config.yaml
model: "model that answers yes/no questions on an image's attributes"
dataset: "aerial photos of the United States (SatlasPretrain)"
train_examples: 203450
image_size: 64
crop_scale_min: 0.5
horizontal_flip: true
questions_per_image: 8
encoder_arch: "res2net"
encoder_norm: "batchnorm"
encoder_activation: "gelu"
encoder_depths: [4, 4, 4]
encoder_kernel_size: 3
encoder_stem: "single"
encoder_widths: [96, 160, 288]
fusion: "cross_attention"
fusion_encoder_width: 192
fusion_encoder_layers: 12
fusion_encoder_norm: "layernorm"
fusion_encoder_norm_position: "pre"
fusion_encoder_activation: "gelu"
fusion_encoder_mlp_ratio: 6
fusion_encoder_head_dim: 16
fusion_encoder_fused_qkv: false
fusion_encoder_bias: "all"
fusion_encoder_qk_norm: false
fusion_encoder_parallel_block: false
fusion_encoder_inner_norm: false
fusion_encoder_drop_path: 0.15
fusion_encoder_positions: "learned"
fusion_encoder_cross_attention_every: 2
init: "orthogonal"
residual_init: "zero_last"
optimizer: "soap"
beta2: 0.99
lr: 0.0026
beta1: 0.95
shampoo_beta: 0.99
eps: 1e-08
precondition_frequency: 16
max_precond_dim: 512
one_sided: false
adamw_lr_other_params: 0.0016
grad_clip: 3.0
cautious_weight_decay: true
steps: 3300
batch_size: 48
epochs: 0.8
lr_schedule: "wsd"
decay_fraction: 0.2
final_lr_fraction: 0
warmup_steps: 90
weight_decay: 0.2
adamw_weight_decay_other_params: 0.01
Rows from block 8 of the fusion encoder, named by matrix and row number. Rows with one number belong to one attention dimension. Each number is 128 + 32 x the weight over its row's rms, rounded and kept within 0 to 255. All counts start at 0. Numbers have three digits each. After the name is the row's rms in percent of the matrix's.
# q: attention query (fusion_encoder.blocks.8.attn.q.weight, 192x192), inputs 64-127
# k: attention key (fusion_encoder.blocks.8.attn.k.weight, 192x192), inputs 64-127
q.93 103:151142166083160139122195124139127087179166086157136096087169112166075132099120068086115157127091101162112213148143138102112148102074104122134087088150120175124128165188158111120150124111119149
k.93 102:116136072161112109126126149097115162147130099171199152105169162100144110091171123088101106174166107132091134119078092140126088139156078121076136107149167145175147094075107111110128139110189139
q.94 083:164137128069116177140123086176113144139112089145104102092111141114118108130136112128133124079191088144065139152117074119122147119150124138152149104117144240137116174155184102104064116077116114
k.94 078:130100146101109067118106093141115163134127184086142180142093072116127067146140220108152118125158069133146102056094142079118081142152103131132151141166135122117100079129114151188150109123154167
q.95 090:115119161063132109112088178119160138174167080159037099077094128108143144168146195134147140125155151162196110088157146124107118108172142085099120090115106115116153143110098125118119101121137111
k.95 093:116151134156118061092130118180131142142099172075161191149195131147113114116139119130125067118143114082101072081153060093146114130077170153096109107107068120119116171132089074089117109146147146
q.96 092:159114070138132159112088107102135082173148171149119147089139122119127108084115131047069094150128124184186155154182143106118070104145200144093152138148060090127087126195147132120084114123143174
k.96 091:147082120101152081229053155153151118160117093100077090183139130138097166112119091129091134125152046105082130158103113103094120163141100163127142165158159091066112125104119167127166105179172187
q.97 084:151133160124116107166113186139113103131105146069121145146128148132146119147100151161187187142127103109162161151133151117166161135120148091129124121134083120143097187149087144199165097091109143
k.97 085:157109158100063120104161080164068103148131167171106140124046134107102164178141110097153073110107155131149107130180095128138129199146137159133121114175100130105112155098130099080122102186156117
q.98 086:068127125205048148115106150131158134113166154137157075146104161121186146170158140177160104136133117165060170163112161080132172152167094131099160159151130139158135087154090096159070148092173137
k.98 087:208204213141161094034116061128126101147136104141108127113089136109100120125110142116107094089155141103150111141138170154201146148120107095111118104113146131090204096060148163134177099184117108
q.99 084:144113121154141122143183091157152085092160124097163094148057157147158136133157142162106165193090108122106123129137131112138107125116154134122100214162080124150178102171111091115095116125122132
k.99 090:081132052139137139145127108182136094150073112119133149134141153109059069133120134119131191093159112079103141165128155082132123128142074101128151147120120116152125173140158196170117154130161064
q.100 081:113149155135125115180134130159107095179176201212181142113105130118124138184083164113103091101140130100114125083067135112153152136159081144069124139134139078126103134112083152130129127086146207
k.100 088:089135138105106123106099180131086140090096093120134156162127128123104203150129121131143090122142156122133130162150107156147154065098156143170141093161088147129064107148162089107163107146129103
q.101 099:146084134133087143154183149090154062116154131174179099047157167151123142071126140156098112107109144112122144121096116138139144113107147136111128125068157117135166142096127095091139134113129095
k.101 090:087121132127140132095128147177156159131080127122125095153137165143178166149088094080103159133127196181145102179145162151086079095152117095110125084151130136121081141138130092175210144117164134
q.102 095:113091093176165096164067153192103160098055146129055121164064144121140098091083135146134128165121142106127109086166194175123092124131099160198172086196095121116149113087087137124072133160107051
k.102 102:117163132148130082109131042148121132083137149119132052161153103100125081160104054086123182085104088153116146153073065152149139119123177110133091132131089143115129092111127134111099127112181147
q.103 086:141118110124153169073147139176100108080094108091195151164073109120168090125172113145160115066113150115152151102135132102118135143105116091111073177141106164099118186140163104196149166200117154
k.103 086:135118094112136135134125138117192121117110102178119098144115091118179162091117167139085160086164113093134151122113089132094177136148096079072116128124060120121124086112114188158062211152141082
q.104 088:186081143161139120073152069133135185095113091086180060212151187111155097178140166176161117106128110085131128127097104177128148134101096154140111148089086118148105171093136098100098133140073135
k.104 091:096126149111127103051132164122111100170083184121139155055163066062129069157152114144115129129144128188118078123079130116210105056120111111138142117130128137124125070167179132108126127141161123
q.105 082:201140167089100131197145137116146113144130163125193136125131138077158151145117168121126120115193081110181152117064061096111115108114153084107128149110099053114098142123111166144135092125066104
k.105 095:064117132072108148060120157101119176089115074092108108114157108165122157104090119136136056192123144162143124094144129131117111156137116134130129091174160163098079143129177090077152128150156112
q.106 080:133034133119118113131144111151162161152146131145122137144105124099100174143134122116078151204117150149125101126115138129063105102101150114110122097086142075120075035073118075139050142116166159
k.106 079:071077111097138158126125058156156059159181135085157140136134150142128122112116151081154131171194081114144129145117126119167131156117184151110116129131215156110165201119172131139151167120150096
q.107 096:087135124128082095162095153119127117101158126156070145142141156171186127115134099064094135143152100156133086100176122178116121100161072124128104102162139137117142144156183184129120134146114170
k.107 098:168111135130095133187112096134113100200150130156140111159151069093139090177113137160062070093120089127125102105139097074167144095099117122163138160062103116081148093127134115099175159092116127
q.108 094:092134111123153178110149145100107111148100116103063125132159122131108139171107085069174106188100140179112182098116121146091132120130100144171165126092139150138166115133133082090051126149192110
k.108 096:099152135148088106149096116146133142126145156093154139119093157119132083122113128145178189136113142174068095137094131143137137086102125142146062122085103179134128186153144126095111154073151172
q.109 090:168156128074133128073133168143156127122110076178142137130143103126115172106152181115156098156082102114121123121063133046148180138111072111129090068079122138123153099165136119140142111203138092
k.109 088:089166127150122120166125076145090182100133130100133178115134078108124123124152120117174126091104161083080139177174110152129155175184079173142120128166154210136158136115123086155077105058078133
q.110 079:168135177130113173162113139130115118089091141088123133063108147143142147121111144115110081133133108097113111116105164059099161097152068139079076090124096131145074164124203142207168132093122125
k.110 077:084071113111110141124166107136139129224110102131096161071173129104148181113106078096111101113165125093154142131211123145162071226124108152142108161147127084105083121145141078095141157200109117
q.111 087:107135123164066129077137153183065099152109065110163151088166094113138137159093078159138113112129139158117183147157096133213126146173134123111102130114103091141170129139126134159182096102110111
k.111 093:148125125106135154133101100145170144158120053108118175108088137112110144136138166108134169148088140075167067090218118214091143162103114148109178080160105207113129132103130092101146137136132102
q.112 094:168126138182108161143133127164078092090161133204124128172157132079157037133196123098115137102132122107179089081108057174073084127097109130171127056136163124144133088153158169132117130162142137
k.112 087:132114087181138060144122167155105133123106063127100119176133128162134128135111120115129140144104080099102116178089110163162148141130156114165123135051132113133178153130144149070147156147140114
q.113 100:116101184152120135119075118151108112104138124127140203173100119117103109052090135151091142121121123121132134092093099178152107120144113109149134115124131198139145134127129143100051117148176058
k.113 099:119115107133144150133092148119121078143160109126135094186161098151135168152120146088085134170141026172202156151171112076164042130141155095058167136143055118174112099151145133137160136073089143
q.114 096:148158141104122155116148110090142168060170141123091128103131107057097135088151109068148185110062129124105128114119133157117117161141174130111207093176167156121157121141113131127112152140113118
k.114 109:129129093114155108130098112117130144103113106119176161133114171137147079118142152200197132092134110105120151092111159101155114075095109153097097136082182168203120152084143131148182127107134169
q.115 099:054138145127058102065101138169189196136133089029098105128160119123051096131098151163140188197146173158069126117165126110154133113113157117137144165160118095134135124065109153095094099045196140
k.115 095:184173091063129192136112134130087122174054126194169135154160141153089096086113116144092144118144132124132118105150097092148085164122147096116119154194110104083088125170156089108116094148124132
q.116 111:167117111096148119070182092128165136173167133170136108077121109122139121108144139112106111108145075174139169141109122128160114226142193078090120132167081164090088156086155142136120149130123118
k.116 109:134135193121130123171192156145122089124104185146105120160139164136147075128144108090208116157126104154146152129104123067150085129130132130146145133064174153121128125051136123140174127084090084
q.117 092:136197096168110143062179116168184098148132099084153141086174114159103167101111110140164106120103169132163143135108144149200169123155087139103168134134136104107125098132121128152119100125146144
k.117 099:139139133076184098122135148146097156140102115078126141096111073127128173096173105104137105113128171062103061155146165099142188120134102098171119133110066133097189150095145157120071114068164114
q.118 097:143145113061199086112105097147156131129094118102195159154153101135115128053084093116149098082090118174115150185147107128185121131140178088104116124112076094081163099151168112076210101106143056
k.118 095:124106124075163107184091132139124081167127090101108129116125191113132172116124108178113137172129129115119154148145087080146086173137134179153146086140161138102117071095127108166117108148152088
q.119 097:105092098150107086155143155149162091150051105103119156124104097135163145140151111165127137142096109138154107188190102125145155051104118173109080097098132149149144155138098126141124037133171133
k.119 097:135150120111081142098126087103202111098143130104171095149152138133121182147132093127098129147052142139135105166119147127157142115131155074092162112199122094102117128123090124093116139147157081
q.120 108:116126101116064164178136144071155116106120155153169100165162118145126114135146141127125133144107102107143132100159162135102145128098200084100140129206104176113134190073042129138121120182118065
k.120 108:078078127166163092125161141145112124088132165134149157126144144083117056146109091171162120031142125129178153078127084117124102087123115144181162134086196186192136162137129118158164140117113085
q.121 117:011123146133122154105135176117167111122120099092123127104134157151143145141123117167133100140129159122081137119118084138133165130145120202144114113115098107101150106159117075076118095096118173
k.121 114:206139087137137162084045131123112132137116077093131163129089105145155156148112149154141160092149115110128084158154172113125122077160092143095076167109134046170143129177101134140123094135142108
q.122 108:134105175085145156144121217144075141119111131136131131150131083089138127136172119095093159151166092175101147060071121113089109137124099075168108137066152131111119105132129109133161122150201164
k.122 101:124102121153098152102075103081146152101153102176078058175134086127127103114120127122080107152160130126172171153154090135119172149110127122137173128130132129127121118094136107125143171102132087
q.123 095:122131159101092158129135069108102024124083132128111164148183109130119130146171113131117117111110132144148085114023182157111108099108156122132116162095170153092165146095116136082139182148097147
k.123 105:108142173100098072076163179105141174169133156140136155098147086104153132091110117136168140136124087146140181166135155103133136156099125134104159089068094203162073154140220107188104164121093092
q.124 106:122159112138197163173133137133148135117117108153126107104132139088095173037141159100119132140101174101087148129135114083200145104125076150171131126075095159157143065071102133130167139120139115
k.124 098:155194122204133124125091165114145108160161141106178086123127185105118150152136056144144119145140179117120079177184165166118116099123041115078110113120176095132154136105125042124113128080132108
q.125 091:120119129142091097147159116169112135160153134091133127094116120170138204148158122103145137149167092091079111088136162035123105145136144142093095165178113136157135121153199110153155132104074133
k.125 093:124169138205132127123137135207131124110143124080153123118111145102130114101135209140107130122108189044115116103125081155110126159101186107089173120127088130182139129131109128052145138148105038
q.126 107:095163103097104080102099112159158131142117122113146148146103150178114085100116130175142124144159137111104105117143125156128111169125082117129120116114141114161126142118118147146125138157136074
k.126 099:145113138166055169147190098157108142100135157126151097116130173137150100155098102113061058122036130171111084150155179118102134106137149119119116126088115135085221151138105128081145136071135221
q.127 085:070120108161111088156200152090066115129217139103112108164081123179076137144107149091074099138113144136195127170147165113100163149145128064097103096143181119107151106106149124115169073105138134
k.127 095:164105132089192075137149201063140155147080108148142133159107082089157167176148109099138114179182173041146117194123176082114149111098105123149116129128122126167106156107090185107145128132153140
q.128 093:132170110062144060119127133107139159109093134129122101130082129160129140137192147116129122092202117146137141140091150135123078177130188105119171127131177098151115170106107125181079023176149131
k.128 102:093121098077109136153085137139053156104132167105109104139123163150119087100118081123127106117084119136116112112185094165150130037161147119193037118152112214158113142142154137089110155074157092
q.129 115:090129137148108143082165115152166102126131090136149078121147133155143172139143109139107137122166180113124088078063134100125138146093106087173124166104130172130136164129131108111104113105180166
k.129 114:144116082153166116128085109140122135087146141161067166068109112050169122093123129123145149208135064092116091161170174124143104140096119136062177130120139090104135120112175112085127131161108140
q.130 118:151088184188106086168095125137154147145138137135112139130126096180117145117147112123073162092133163141104095134126154111130109134134147177064124152137077193065078199086124066126145132122137082
k.130 121:125105102131123243128122119114133079128111130134152163123180160156065122149088166187167126134077127117087126154173105194106080113132083115089099161104141096130119067133144100195131154133124066
q.131 132:098143069061149089161129153126167099155152111150170174111147222091125142120081101103177110107118099162086184107174107155146144177154096129133076122145119115167160120118162119168137124161105134
k.131 121:095124143140136115157185064188141156090154160118094098155146116130130151118089083133115125115167158125126133115103125087130203091150169121131173125163105172031062233150130144162079093140158118
q.132 092:148114139180119157181160142087098113124085147076088130122101072159129067090073133171109089185148177119163073172109196138080152069125104109156146133078136120098121133116136122130104117137148110
k.132 093:154112110137133122140107162101163116143120132197123149105157121101170118122148161098089127096131138146090129103170106102164119168132147106105122144143189096080137136108164081084134117152138169
q.133 112:123146150142079088145072104151158129172133106132133128122132143081147160197139072146060111125130108160113105144135126154179130148152093141142141108115178141152151126109124138122173125071106127
k.133 122:157106115201131066094158152141118138111137148066111138128081088160122103078124125183121121100100128121171087098146147138110089087044115142172088111135108121173135103143149107105147111108157140
q.134 109:173106089139145207172124199108128127153110134123121189153151164141104106109118113148160148170097151075157088129108181134067158090192145079174159125138115137148153148094120139110153075114123105
k.134 117:132116197115135130114141055146116147148133059126155102116097158109168176178117142130203119154159163178057170134110131127097123051093181175118110127083176116108176120115114127155084084078135145
q.135 107:134126163132125059158101089137110148100093138094130133108125156091133112148168117097147136141169125133126152060135087109159114151164187136085117097189090129133162137141139099098131111107126120
k.135 119:147104087163118119133103142144162129120153155212141106158085113164109114139139128132104208118106107085132087112142138154152138152146181162065115141195110150183105085170126134103128097139121172
q.136 117:096089119116140076157138120136097069200189086122139205159089207154164130099188152071135134111121093146108145125179150205159102143093108129098080147156167150105120141119169102148106120108058156
k.136 117:105163155135102129114115114175143135105110182038120114116151133103132144161110063167170135118119091136186111138099123123120166039106102170184161143122126153134115085126114117130104109146217099
q.137 104:164149139113091156166130113062158148157086131093185081109175168107147188148124114144089105138105127180094067181145182149133143068137083139138113102160142172203102112126091111095152125083081066
k.137 109:125068154155100140102129071091101124160152146098177143144116115166162117180129099157122132137165176137114065165171143086090082019111130115062098134113179138142065134176095116133118086208127116
q.138 109:121161180180137148141139142146100109071101102119172108096148047085086113097134093120157143183092082085150111087067103134123180171160124125182156078067042156113130169137098144136107137162130126
k.138 098:099073168116109159128147154074158126099101156139108142143112132163131153080071191127142074104097117161150162124119166129135100122066192143095063107133150126149072099114188159196169128080110141
q.139 109:133110106035148106103108115150065162119055091167107148107098245102112145121077152107127084150127133145116135139136164076160121137068089160138172143151088114095125063159145121122136127114147135
k.139 123:126151107246182132149096148134145146114154145115176130123144117152099110129125094148103203167087159096170100116138074119091142112152104157124041158112121138080088191135127133146088119156146129
q.140 129:121087127145129169141159115137131113161158130096132128129125143154079126100141147118102135124162119101168104124112161216074064116130044115131084126142091093131123220109133096118072098128140156
k.140 128:137181233124137164095137150167109151145118166161094111155098100061141155131078151158160053148117158130148058196125078113132135081063094129155135168134139100133138052124179137138132118094154120
q.141 105:116114121132142112127132104093078189153103122129115135209125095162142118152163111118100083094130151097129175137103145120082148108136141187135161103130148107093127091109090173123116063132116175
k.141 112:108159120083144126120096154145136124154071145136145182109190208164097147125126149103194078142146141158144165101155129115162144129106122167143097090093167142162185074080174106153144173166168110
q.142 120:155133154163100135098163122113092088114135174090195095113120105147090135112128163110083139129152142156169081143134118075084065151076188142094123102152111127136139211137095105101060132119112129
k.142 123:126125171136103143146122121152078136111112172126095127122174158119144118105111166133131093104088122202076173161095166125175148165107115133127173172117096069117098107149165100073090137100117137
q.143 108:119164152174101107148130149119167156147101125102091114075148150117136145133113112148127139160124174154156107076186130152085146119144000133154173138110096216176103174131166134138192135092128115
k.143 114:096113164134179147037087101163105070107170094167124115196125164163119109138145177100143065097170141137117126130166184107075132108159162082065100139139148080125170123148148056134083145076121116
q.144 103:087073153147132161130156144133083147086120092120153159136098151100110095154141154189178079148138187160129173115129157192169114172060147115244120091116121165127174125121092087155133133123142124
k.144 102:124122102079122080165150125105147082140104103131152114162124096148255124121146130138111100110154080135148134096062170136119129074109132108033199092160154066164142219140136140084094126120174099
q.145 112:148136119140148063128111139080179101115128105109181087165114072139132118121148130084178138168180106102131123109124136133091146125213153103116128147082122123105111167138176120091162118136150149
k.145 101:114042134153089103109085105118148215116176131138133103141110129058140122156110172116128177169117115135135086194129108107136105035088112133123152139172103179082137093063158129156099125213113123
q.146 114:122113071116128053063131142084102115173139074153119169097105121148148146131089110120095065134189156152137122091159079150121135129085145102167183179149147133147155111132061101135190085104147032
k.146 108:142146129236150165088103087125161141105092102136129162162135156122138158082104178152132193107119149128154123167139134112155133061156130124109125192114137093062081167145168108128068120124150122
q.147 132:121135105092074152152000128096086155132161099150128173101117128168081113119218147154109193121109074082158110149159145129129166098148175156130105149121139090172136065122150078118133133147152142
k.147 123:106088126190179153095169110066217091153065093145095109138156099104124162076058137146128099143134162084178162137148094135122119124128126144143095137111076071114128161091136105161113167077116099
q.148 110:152148120121132121143113150131080185134205149159171137135180077163092101128190114173152194178158106063165102122093145183100168147153166112148091176125205154137141098131169120172138143170170081
k.148 119:106114095131150173100197111094132133182134196145083103115135145158105229095114122102094074139117157118147086069047106174191094101115124099151127155114107076140130115134115167162155164124125155
q.149 117:181113100152119152108105171125147086174145136149100100146085102188123060153101146118146095129158142098097094221126074171119130150110074133186150083098181117100057144114152183190116138116087132
k.149 116:143168156101146169162135130135130149179133096112143105114121072175128198130132103138113147152058134157171151063105186127133172034112126139056098124194154164146147151113168067096156100101134162
q.150 110:117176114091108138109085097142127129178071103101149182135113133112090125115085142151113183094175158096103107121145151121076137131140187147145128183160193116169189144160123108077128148158100125
k.150 110:141099156152138158112007085073105148139088095136111123157138088146117196096148143134153088104081142099104133153146108180130183136113155132095195146102130150117086156065173143106128127128119171
q.151 122:154138113110095170167129130125117117076135173135139094075134101127103177112133140198171134152090053101142149145139128115083089122146087149050058083131105122093131049121143122164150143190143136
k.151 110:114127146103163124164162165145167212133142100133142124107124134106126123107153139129099117182092114146170142115085151114156085168098162081152123044145112156156145135100162118144086169125161131
q.152 102:100119145177151157093169114207186152075109120158123116126161127144123158136119134124118110145108162129096090093075141128143069137105144063174110142110103155103143228083152108134130112091102107
k.152 100:134167096112106153159134155095017127171149143133103154183129108118114126143103169093114160118101088112115088139112133098097157096076121152059146096124138091137153069118122107125104145179121129
q.153 102:170161072123121086149141159148108067174092099140123100113144164125092137114074152103142131101062101059160146176132172172109137098040120170116140138132177173187091123168148130163177074117105080
k.153 106:151172099135156204100070142118163134180116077149138102138170144083097186122135083146056103149154150116164114159069136134157101088096161127147123136125136162138162101134119186180121081133151114
q.154 116:094182163087134102122174094138103114135145135154135113081117185114073178156069091132084124110145129143162173133132139147121138130099136149175155132126191121160142138092084073126111129187135055
k.154 113:215136091101137155147134126078122147131103082118159125141122120160166180055118136111166128081111171127088140075095120126119168136200151118121124079112130066101100089216107144139157129070130131
q.155 104:147145104102141068171132071151122127145102143197170139102183080146123145103118151113143148165157192083125129180119095111148120104120140130106094200210117163149113105097129095180158126202097133
k.155 104:111163083209135123094133130130127128145162091138134151099101171105109152130161150125150165135098066148174142120172116093132154109115132097144040085098152139139097109129089105142150168140133154
q.156 119:153102155190168175139106193101119111071147149119102135133150122114108103105205150137134174128095116093115126180174108150107127133148102183118111127124103094120141101177106165080120191116122205
k.156 117:094136137092157080153160152192130148104155182153132095122114100143142136181122126132085110165073182115112105062132123107166106229145128116146114083126136101135128152094181087124122145111160093
q.157 102:116130178150131113108178082095117152141102166168057110086117158161162122133119101087119134095088125141145151108132141169134122134099113137186169156153178172083138143114099098136087123069111146
k.157 097:079119082105150093116095120151124143109147094163124117114182150137161108111156141154137119059108123126076106145182202071165095206157125149110139112115146053138111131148120176161113135109143154
q.158 106:159141112180113149141090136176126078127132159064121184104189093196135150066219135181188173076101136124115162138112153161149146139189130119093111106071117084189154113177107144087117125117138134
k.158 110:133091137163130158125127109115103129163138117132100105120093106131115151175073099090154133108150129160100138110139099081108110171097135101111084138164141166134165125089133133154149156154114106
q.159 112:098140111137075071122171067072107101089128106179131160126092158120161133167070158130096170125111136168150151148125156162190155162126121116112123092122177112153131125075089090113112152064157110
k.159 097:083095087126122123149070157110135125124050133133203164123166120139182084102113133148135126108178131120090169082134124154123157134200104208131171136110114057129120112123139152137110141168174134
q.160 079:089098082069135124097150155085136123107105116127134099067129180104101146129137072142182092125127124182144168117138050161104113141148150219110061132133130150118158077123113156080102093111092139
k.160 078:097100152150130130131098132127130152103102180171166199155057159186115106151167116137101154138186138083173087108161152192096118121158139149133165127049158158158133136131088126148156172211144148
q.161 094:101151128169161142095181135173135142079140132055154165101116142106122179117102161097157169113092161119130167144132214072115134109125118148122130132091107160135105136106141140145134175090157113
k.161 094:105156153115116094113090167141141140124073070101093109168113163139124206108120143130143137099182157175123089173150121092129130155086122099125147123164150105186166131172145104141074110105140150
q.162 088:125121163046106128175193168102164180122137198150068176146138214169082159144099126118139082039158115161086144150157120085131090086088144122175128118122109066173146120154152077112114166082101090
k.162 089:121133151150125109079113125211185154136130147166153103084129155135135166115104175115121171148089111126147127116078088124157105123127151139097118128153155119138143091124082126130149076124180151
q.163 083:203161135093112143204155206029094095105118138092158114152070111148106125134057095145124055163104086095116131057132203151117090107099109139171122147094117183102049178098142134107149110132193170
k.163 092:160041126113160138122077071134144119143149112171165071141118128165145125091150135119114160145213056146111153136132129176077121181110201114102114103122137179115136107107093122069098098105108093
q.164 090:127132121114087097112163182147131184149099108106124103142125085118043088146099110201133139076101124166128149079126126087123097102111097129115057147132210162165111124179153059097123109125167187
k.164 081:192160200129129132147147139082118100067103142107172113138091168143171094086129108116115161173176101102130111121144133140109188201175137152102174114107141085153142129150132175049107190131131140
q.165 090:121129139126119155123152142136169163106144133102133103152124131092116126125162142148103127137145126101145101157129090094150098137141140101161132154072106122149108148142125144115165158013074107
k.165 084:128155142118168132123134150159076105148130132138169153116142181164079135127033144085113132130143115140108168074086006166131209175161132120121187150123121118095123160149169164131120104160140134
q.166 090:113169146174166137108153117158131072149076181160074154153105152146134174071122106120228167123166147207091137162189144061100070141056122134142160156128130135153130112095126129110175134125144122
k.166 091:121084143129113163137112096135112115133147142062083117142118160136138134045128136168154107073146140124172099078104143206176113193102154130161118091163127137164173148117152116187117065105184135
q.167 093:159153143125100159110160148144136164109112172152121119131144153113131130125154102134141099124135053126117055130190161112146129118124104111156160089161113098130122104149165195055193111131149176
k.167 090:118147125202119151138084130102126110121173167134141174099052116138097144084121197176106117123125115143079140081092135157119115153053155115190135169148154148133120130133108074156144175105122097
q.168 085:142119121188219181187074147107165137104172077109134124151157086187074136134176134100127156141119119169106161153103117115130115153069138153097114093079089118169158164191165151155077136128169150
k.168 091:128167065138123124117133112176143123147151131138131123118065100136065116198140092056142103155083119165096166165143098137131169141106137123082087145067118087076107105117194112120150115125149142
q.169 078:188156170119140160123091163108139108121176129144155096105145073100192097166101096166133138135134155107134110139135146145094129116203084094149132141118149155088124084200097127166136161142107147
k.169 079:105116093083140167111131070098109166189085092129125125140087057153162062147161162157136133072105127127108147117117213176100143156155136144157149176172138139152161126140144122101140133154124109
q.170 081:170101174085118165100134173100192083144149077150161088153161127139123155123126126131100077128133171096102192118166107171134146126093116099181104091108090142117108110144168152093087114162123128
k.170 088:133137072106139125126119141196142141079093168109147109086126108139127142067129134121129171138157136109129165119150149127064080145112106160077201130131101154127124125147057208132146114108155102
q.171 079:069133084177163104106174128131140151184085128130157130130174117125105178059101092066071200124176152173144162192141119127102151121154123128126149089111131159133117163096171154157143161116122124
k.171 079:133131169120121170189110108058105133134130155035063130125139168097168117100134130110137097068126149118057068108081154110140114124070083104067063153117088122075084178147164104142125115100070112
q.172 096:125188131123153141175113156093075166166143212110083127130120146117163127149120140175187112080125145154140088121127099103146183175132143131121107147137196126187098123105135110165152170051108086
k.172 098:100102163095117146129097159110161151093099121175158103078132166139129114096148123121125133103100148149145134082092160170156119128113144102217132096164161206140157211161146135115087105094102144
q.173 076:100144162185140152107081120167070114089065135153176141182137105127072124155120026108086100117129111135108194197138059125127118092163176145164119134059147159122137133110094115142173148130168122
k.173 079:177123125084085105116142157142149100122126116135087139086077124120146061104109157150150139142162072117154085085195070083129086095083084122183042146107153058124109186179146133106117135085089155
q.174 079:162140054169113080104122148154118193141077164114098110103164123142173059141177095188142131145165153116137135130086157111120135121179156149130130111127151109201139069123194101149152079148119119
k.174 080:091169122227142099069141115070122157143155117177071093116143110124101134123113145153146108155126169107094135148108149163128140123190148192120151142159135102127154113159079165061117110121124106
q.175 082:084107138133173109094088113083080110141121111122188134120106127139103090142175118132099090137159126129109172136137136143104166101122139133143077110109138122081129101087113179140157081115174102
k.175 077:212122150123153146108085156116133127159127126116097124113131088110154119172195165121127104122136129145146130163123130150137154112062052117132131167088111102104133140110144097137158097138135107
q.176 086:107135081051099148143154061135145132136138154110076114165142125075114072078088168125153149067161097132089105092172083119176156178148196106095124156168150083149173156140131169160105121030101150
k.176 087:089140173148123111130156108165068122076118105092129164037119125130088113135119106126152109144103149109138119080162123142177157109169101127125105128096079163117151121145138066060145143144124102
q.177 090:111155130155146113114073130162121129118138118181121116138098164131138179132155074073063122170087091102129130147126140136101124146148142134133154126178121042141120127105138105145109110148092127
k.177 099:081105148182133131179123145061144093127125157202080137129131104103143150156095151135109105097112111119099199126140092066121070132144165136076116162156133078100106133170131105103146101119101108
q.178 086:124127091132169161132075125100130043163157205134127107108088144143117104135148109099148150089129095126114067110134110069128093108166192074153144142240163147179090114180153148158123105179182127
k.178 081:092114159147114166119143116120123160152173050127180114166110120147096135138144091157068049117060101123122154171114170142141092111137171137148122147119092121195107155142164161108105126176082128
q.179 094:100121126154055148143089103083106131128139123128096107100211095111144126118072083112150130094134161131193130091207147098118179143110183182131122132143090080159106082062118111144144127084164100
k.179 097:121088111093145187116147119113144129130137131086057140166146135120126187127154112162091147157113134159149114148104142144175119140059085133173093108139163224098106152100183125086165108144102138
q.180 088:149084138173151147110094136193147137075080137149132137130186088149102139143147156107122129145134143150144139142158138105167132143089112142108165063144106110148195079095044094144076146068134142
k.180 080:138122106120126102180137150149137100058083112082176130133107124147115077048133103125106169145135137125108126063071144163097132187146213099067141108163132106109102162137169127126161101122161115
q.181 086:140123173118154165096144144155120119194215153116145097145162123203135057129205091119099107137100120153174122140152103101117131137099130091081151133100083121109122094118137150115113135146102146
k.181 084:143149075150104164109142126135147085106070106098148067153131145145116126179097138110202134061084145137035120131081097084067158144152138125149169116069202110145152116103118066151183179135190102
q.182 095:116151125115134009185116092091094107127160050180124159112168142089131162102085170082103132121130102205143158126140102208160078114158112161093037134113166106104127089153138131112133122151124120
k.182 100:130060105139111221112059152132153150073145152126170171117152125154078106143158137173118094153130088103107099092155110095121166147107169167113082103118131086120152121133116103125128128114134082
q.183 084:129102054146128152161109079113082158123111135176167112093152094108093176153107130098125128147150132091070137080064092134148107112202097074113132188122143130153121151172163164112160117138151156
k.183 083:087126103131144147093144188078143135075133101153138122107156126163126105079181083137176115131085121171154138151145144134140110122111114145140082094131129107152098121115172133129097163111124090
q.184 084:152204073148054122123112116166073103121072191148127124176150083108168112164128098119131158113130145082088027146103112167101099110124120111140161146165135101113192137104160169145140118097140125
k.184 085:092136170101183160122184147071099077166181108118125163166122139124087061072092113145091118154100123153121110120136162095141094135106125160139106112099127129096160135058089087052136153110144117
q.185 082:144140172085172122162142134091145091166150143145121120110081134101105152209135199145127133046122082132203100085143125109135129124201157120118105145112109135101149112069092179211111139137082112
k.185 079:125118051134125178135131102118149166127085117156043123066142133134085090109153067136124118140105143092121122079128104147119170146146171104141134136158118157153093156143145116135152120175019116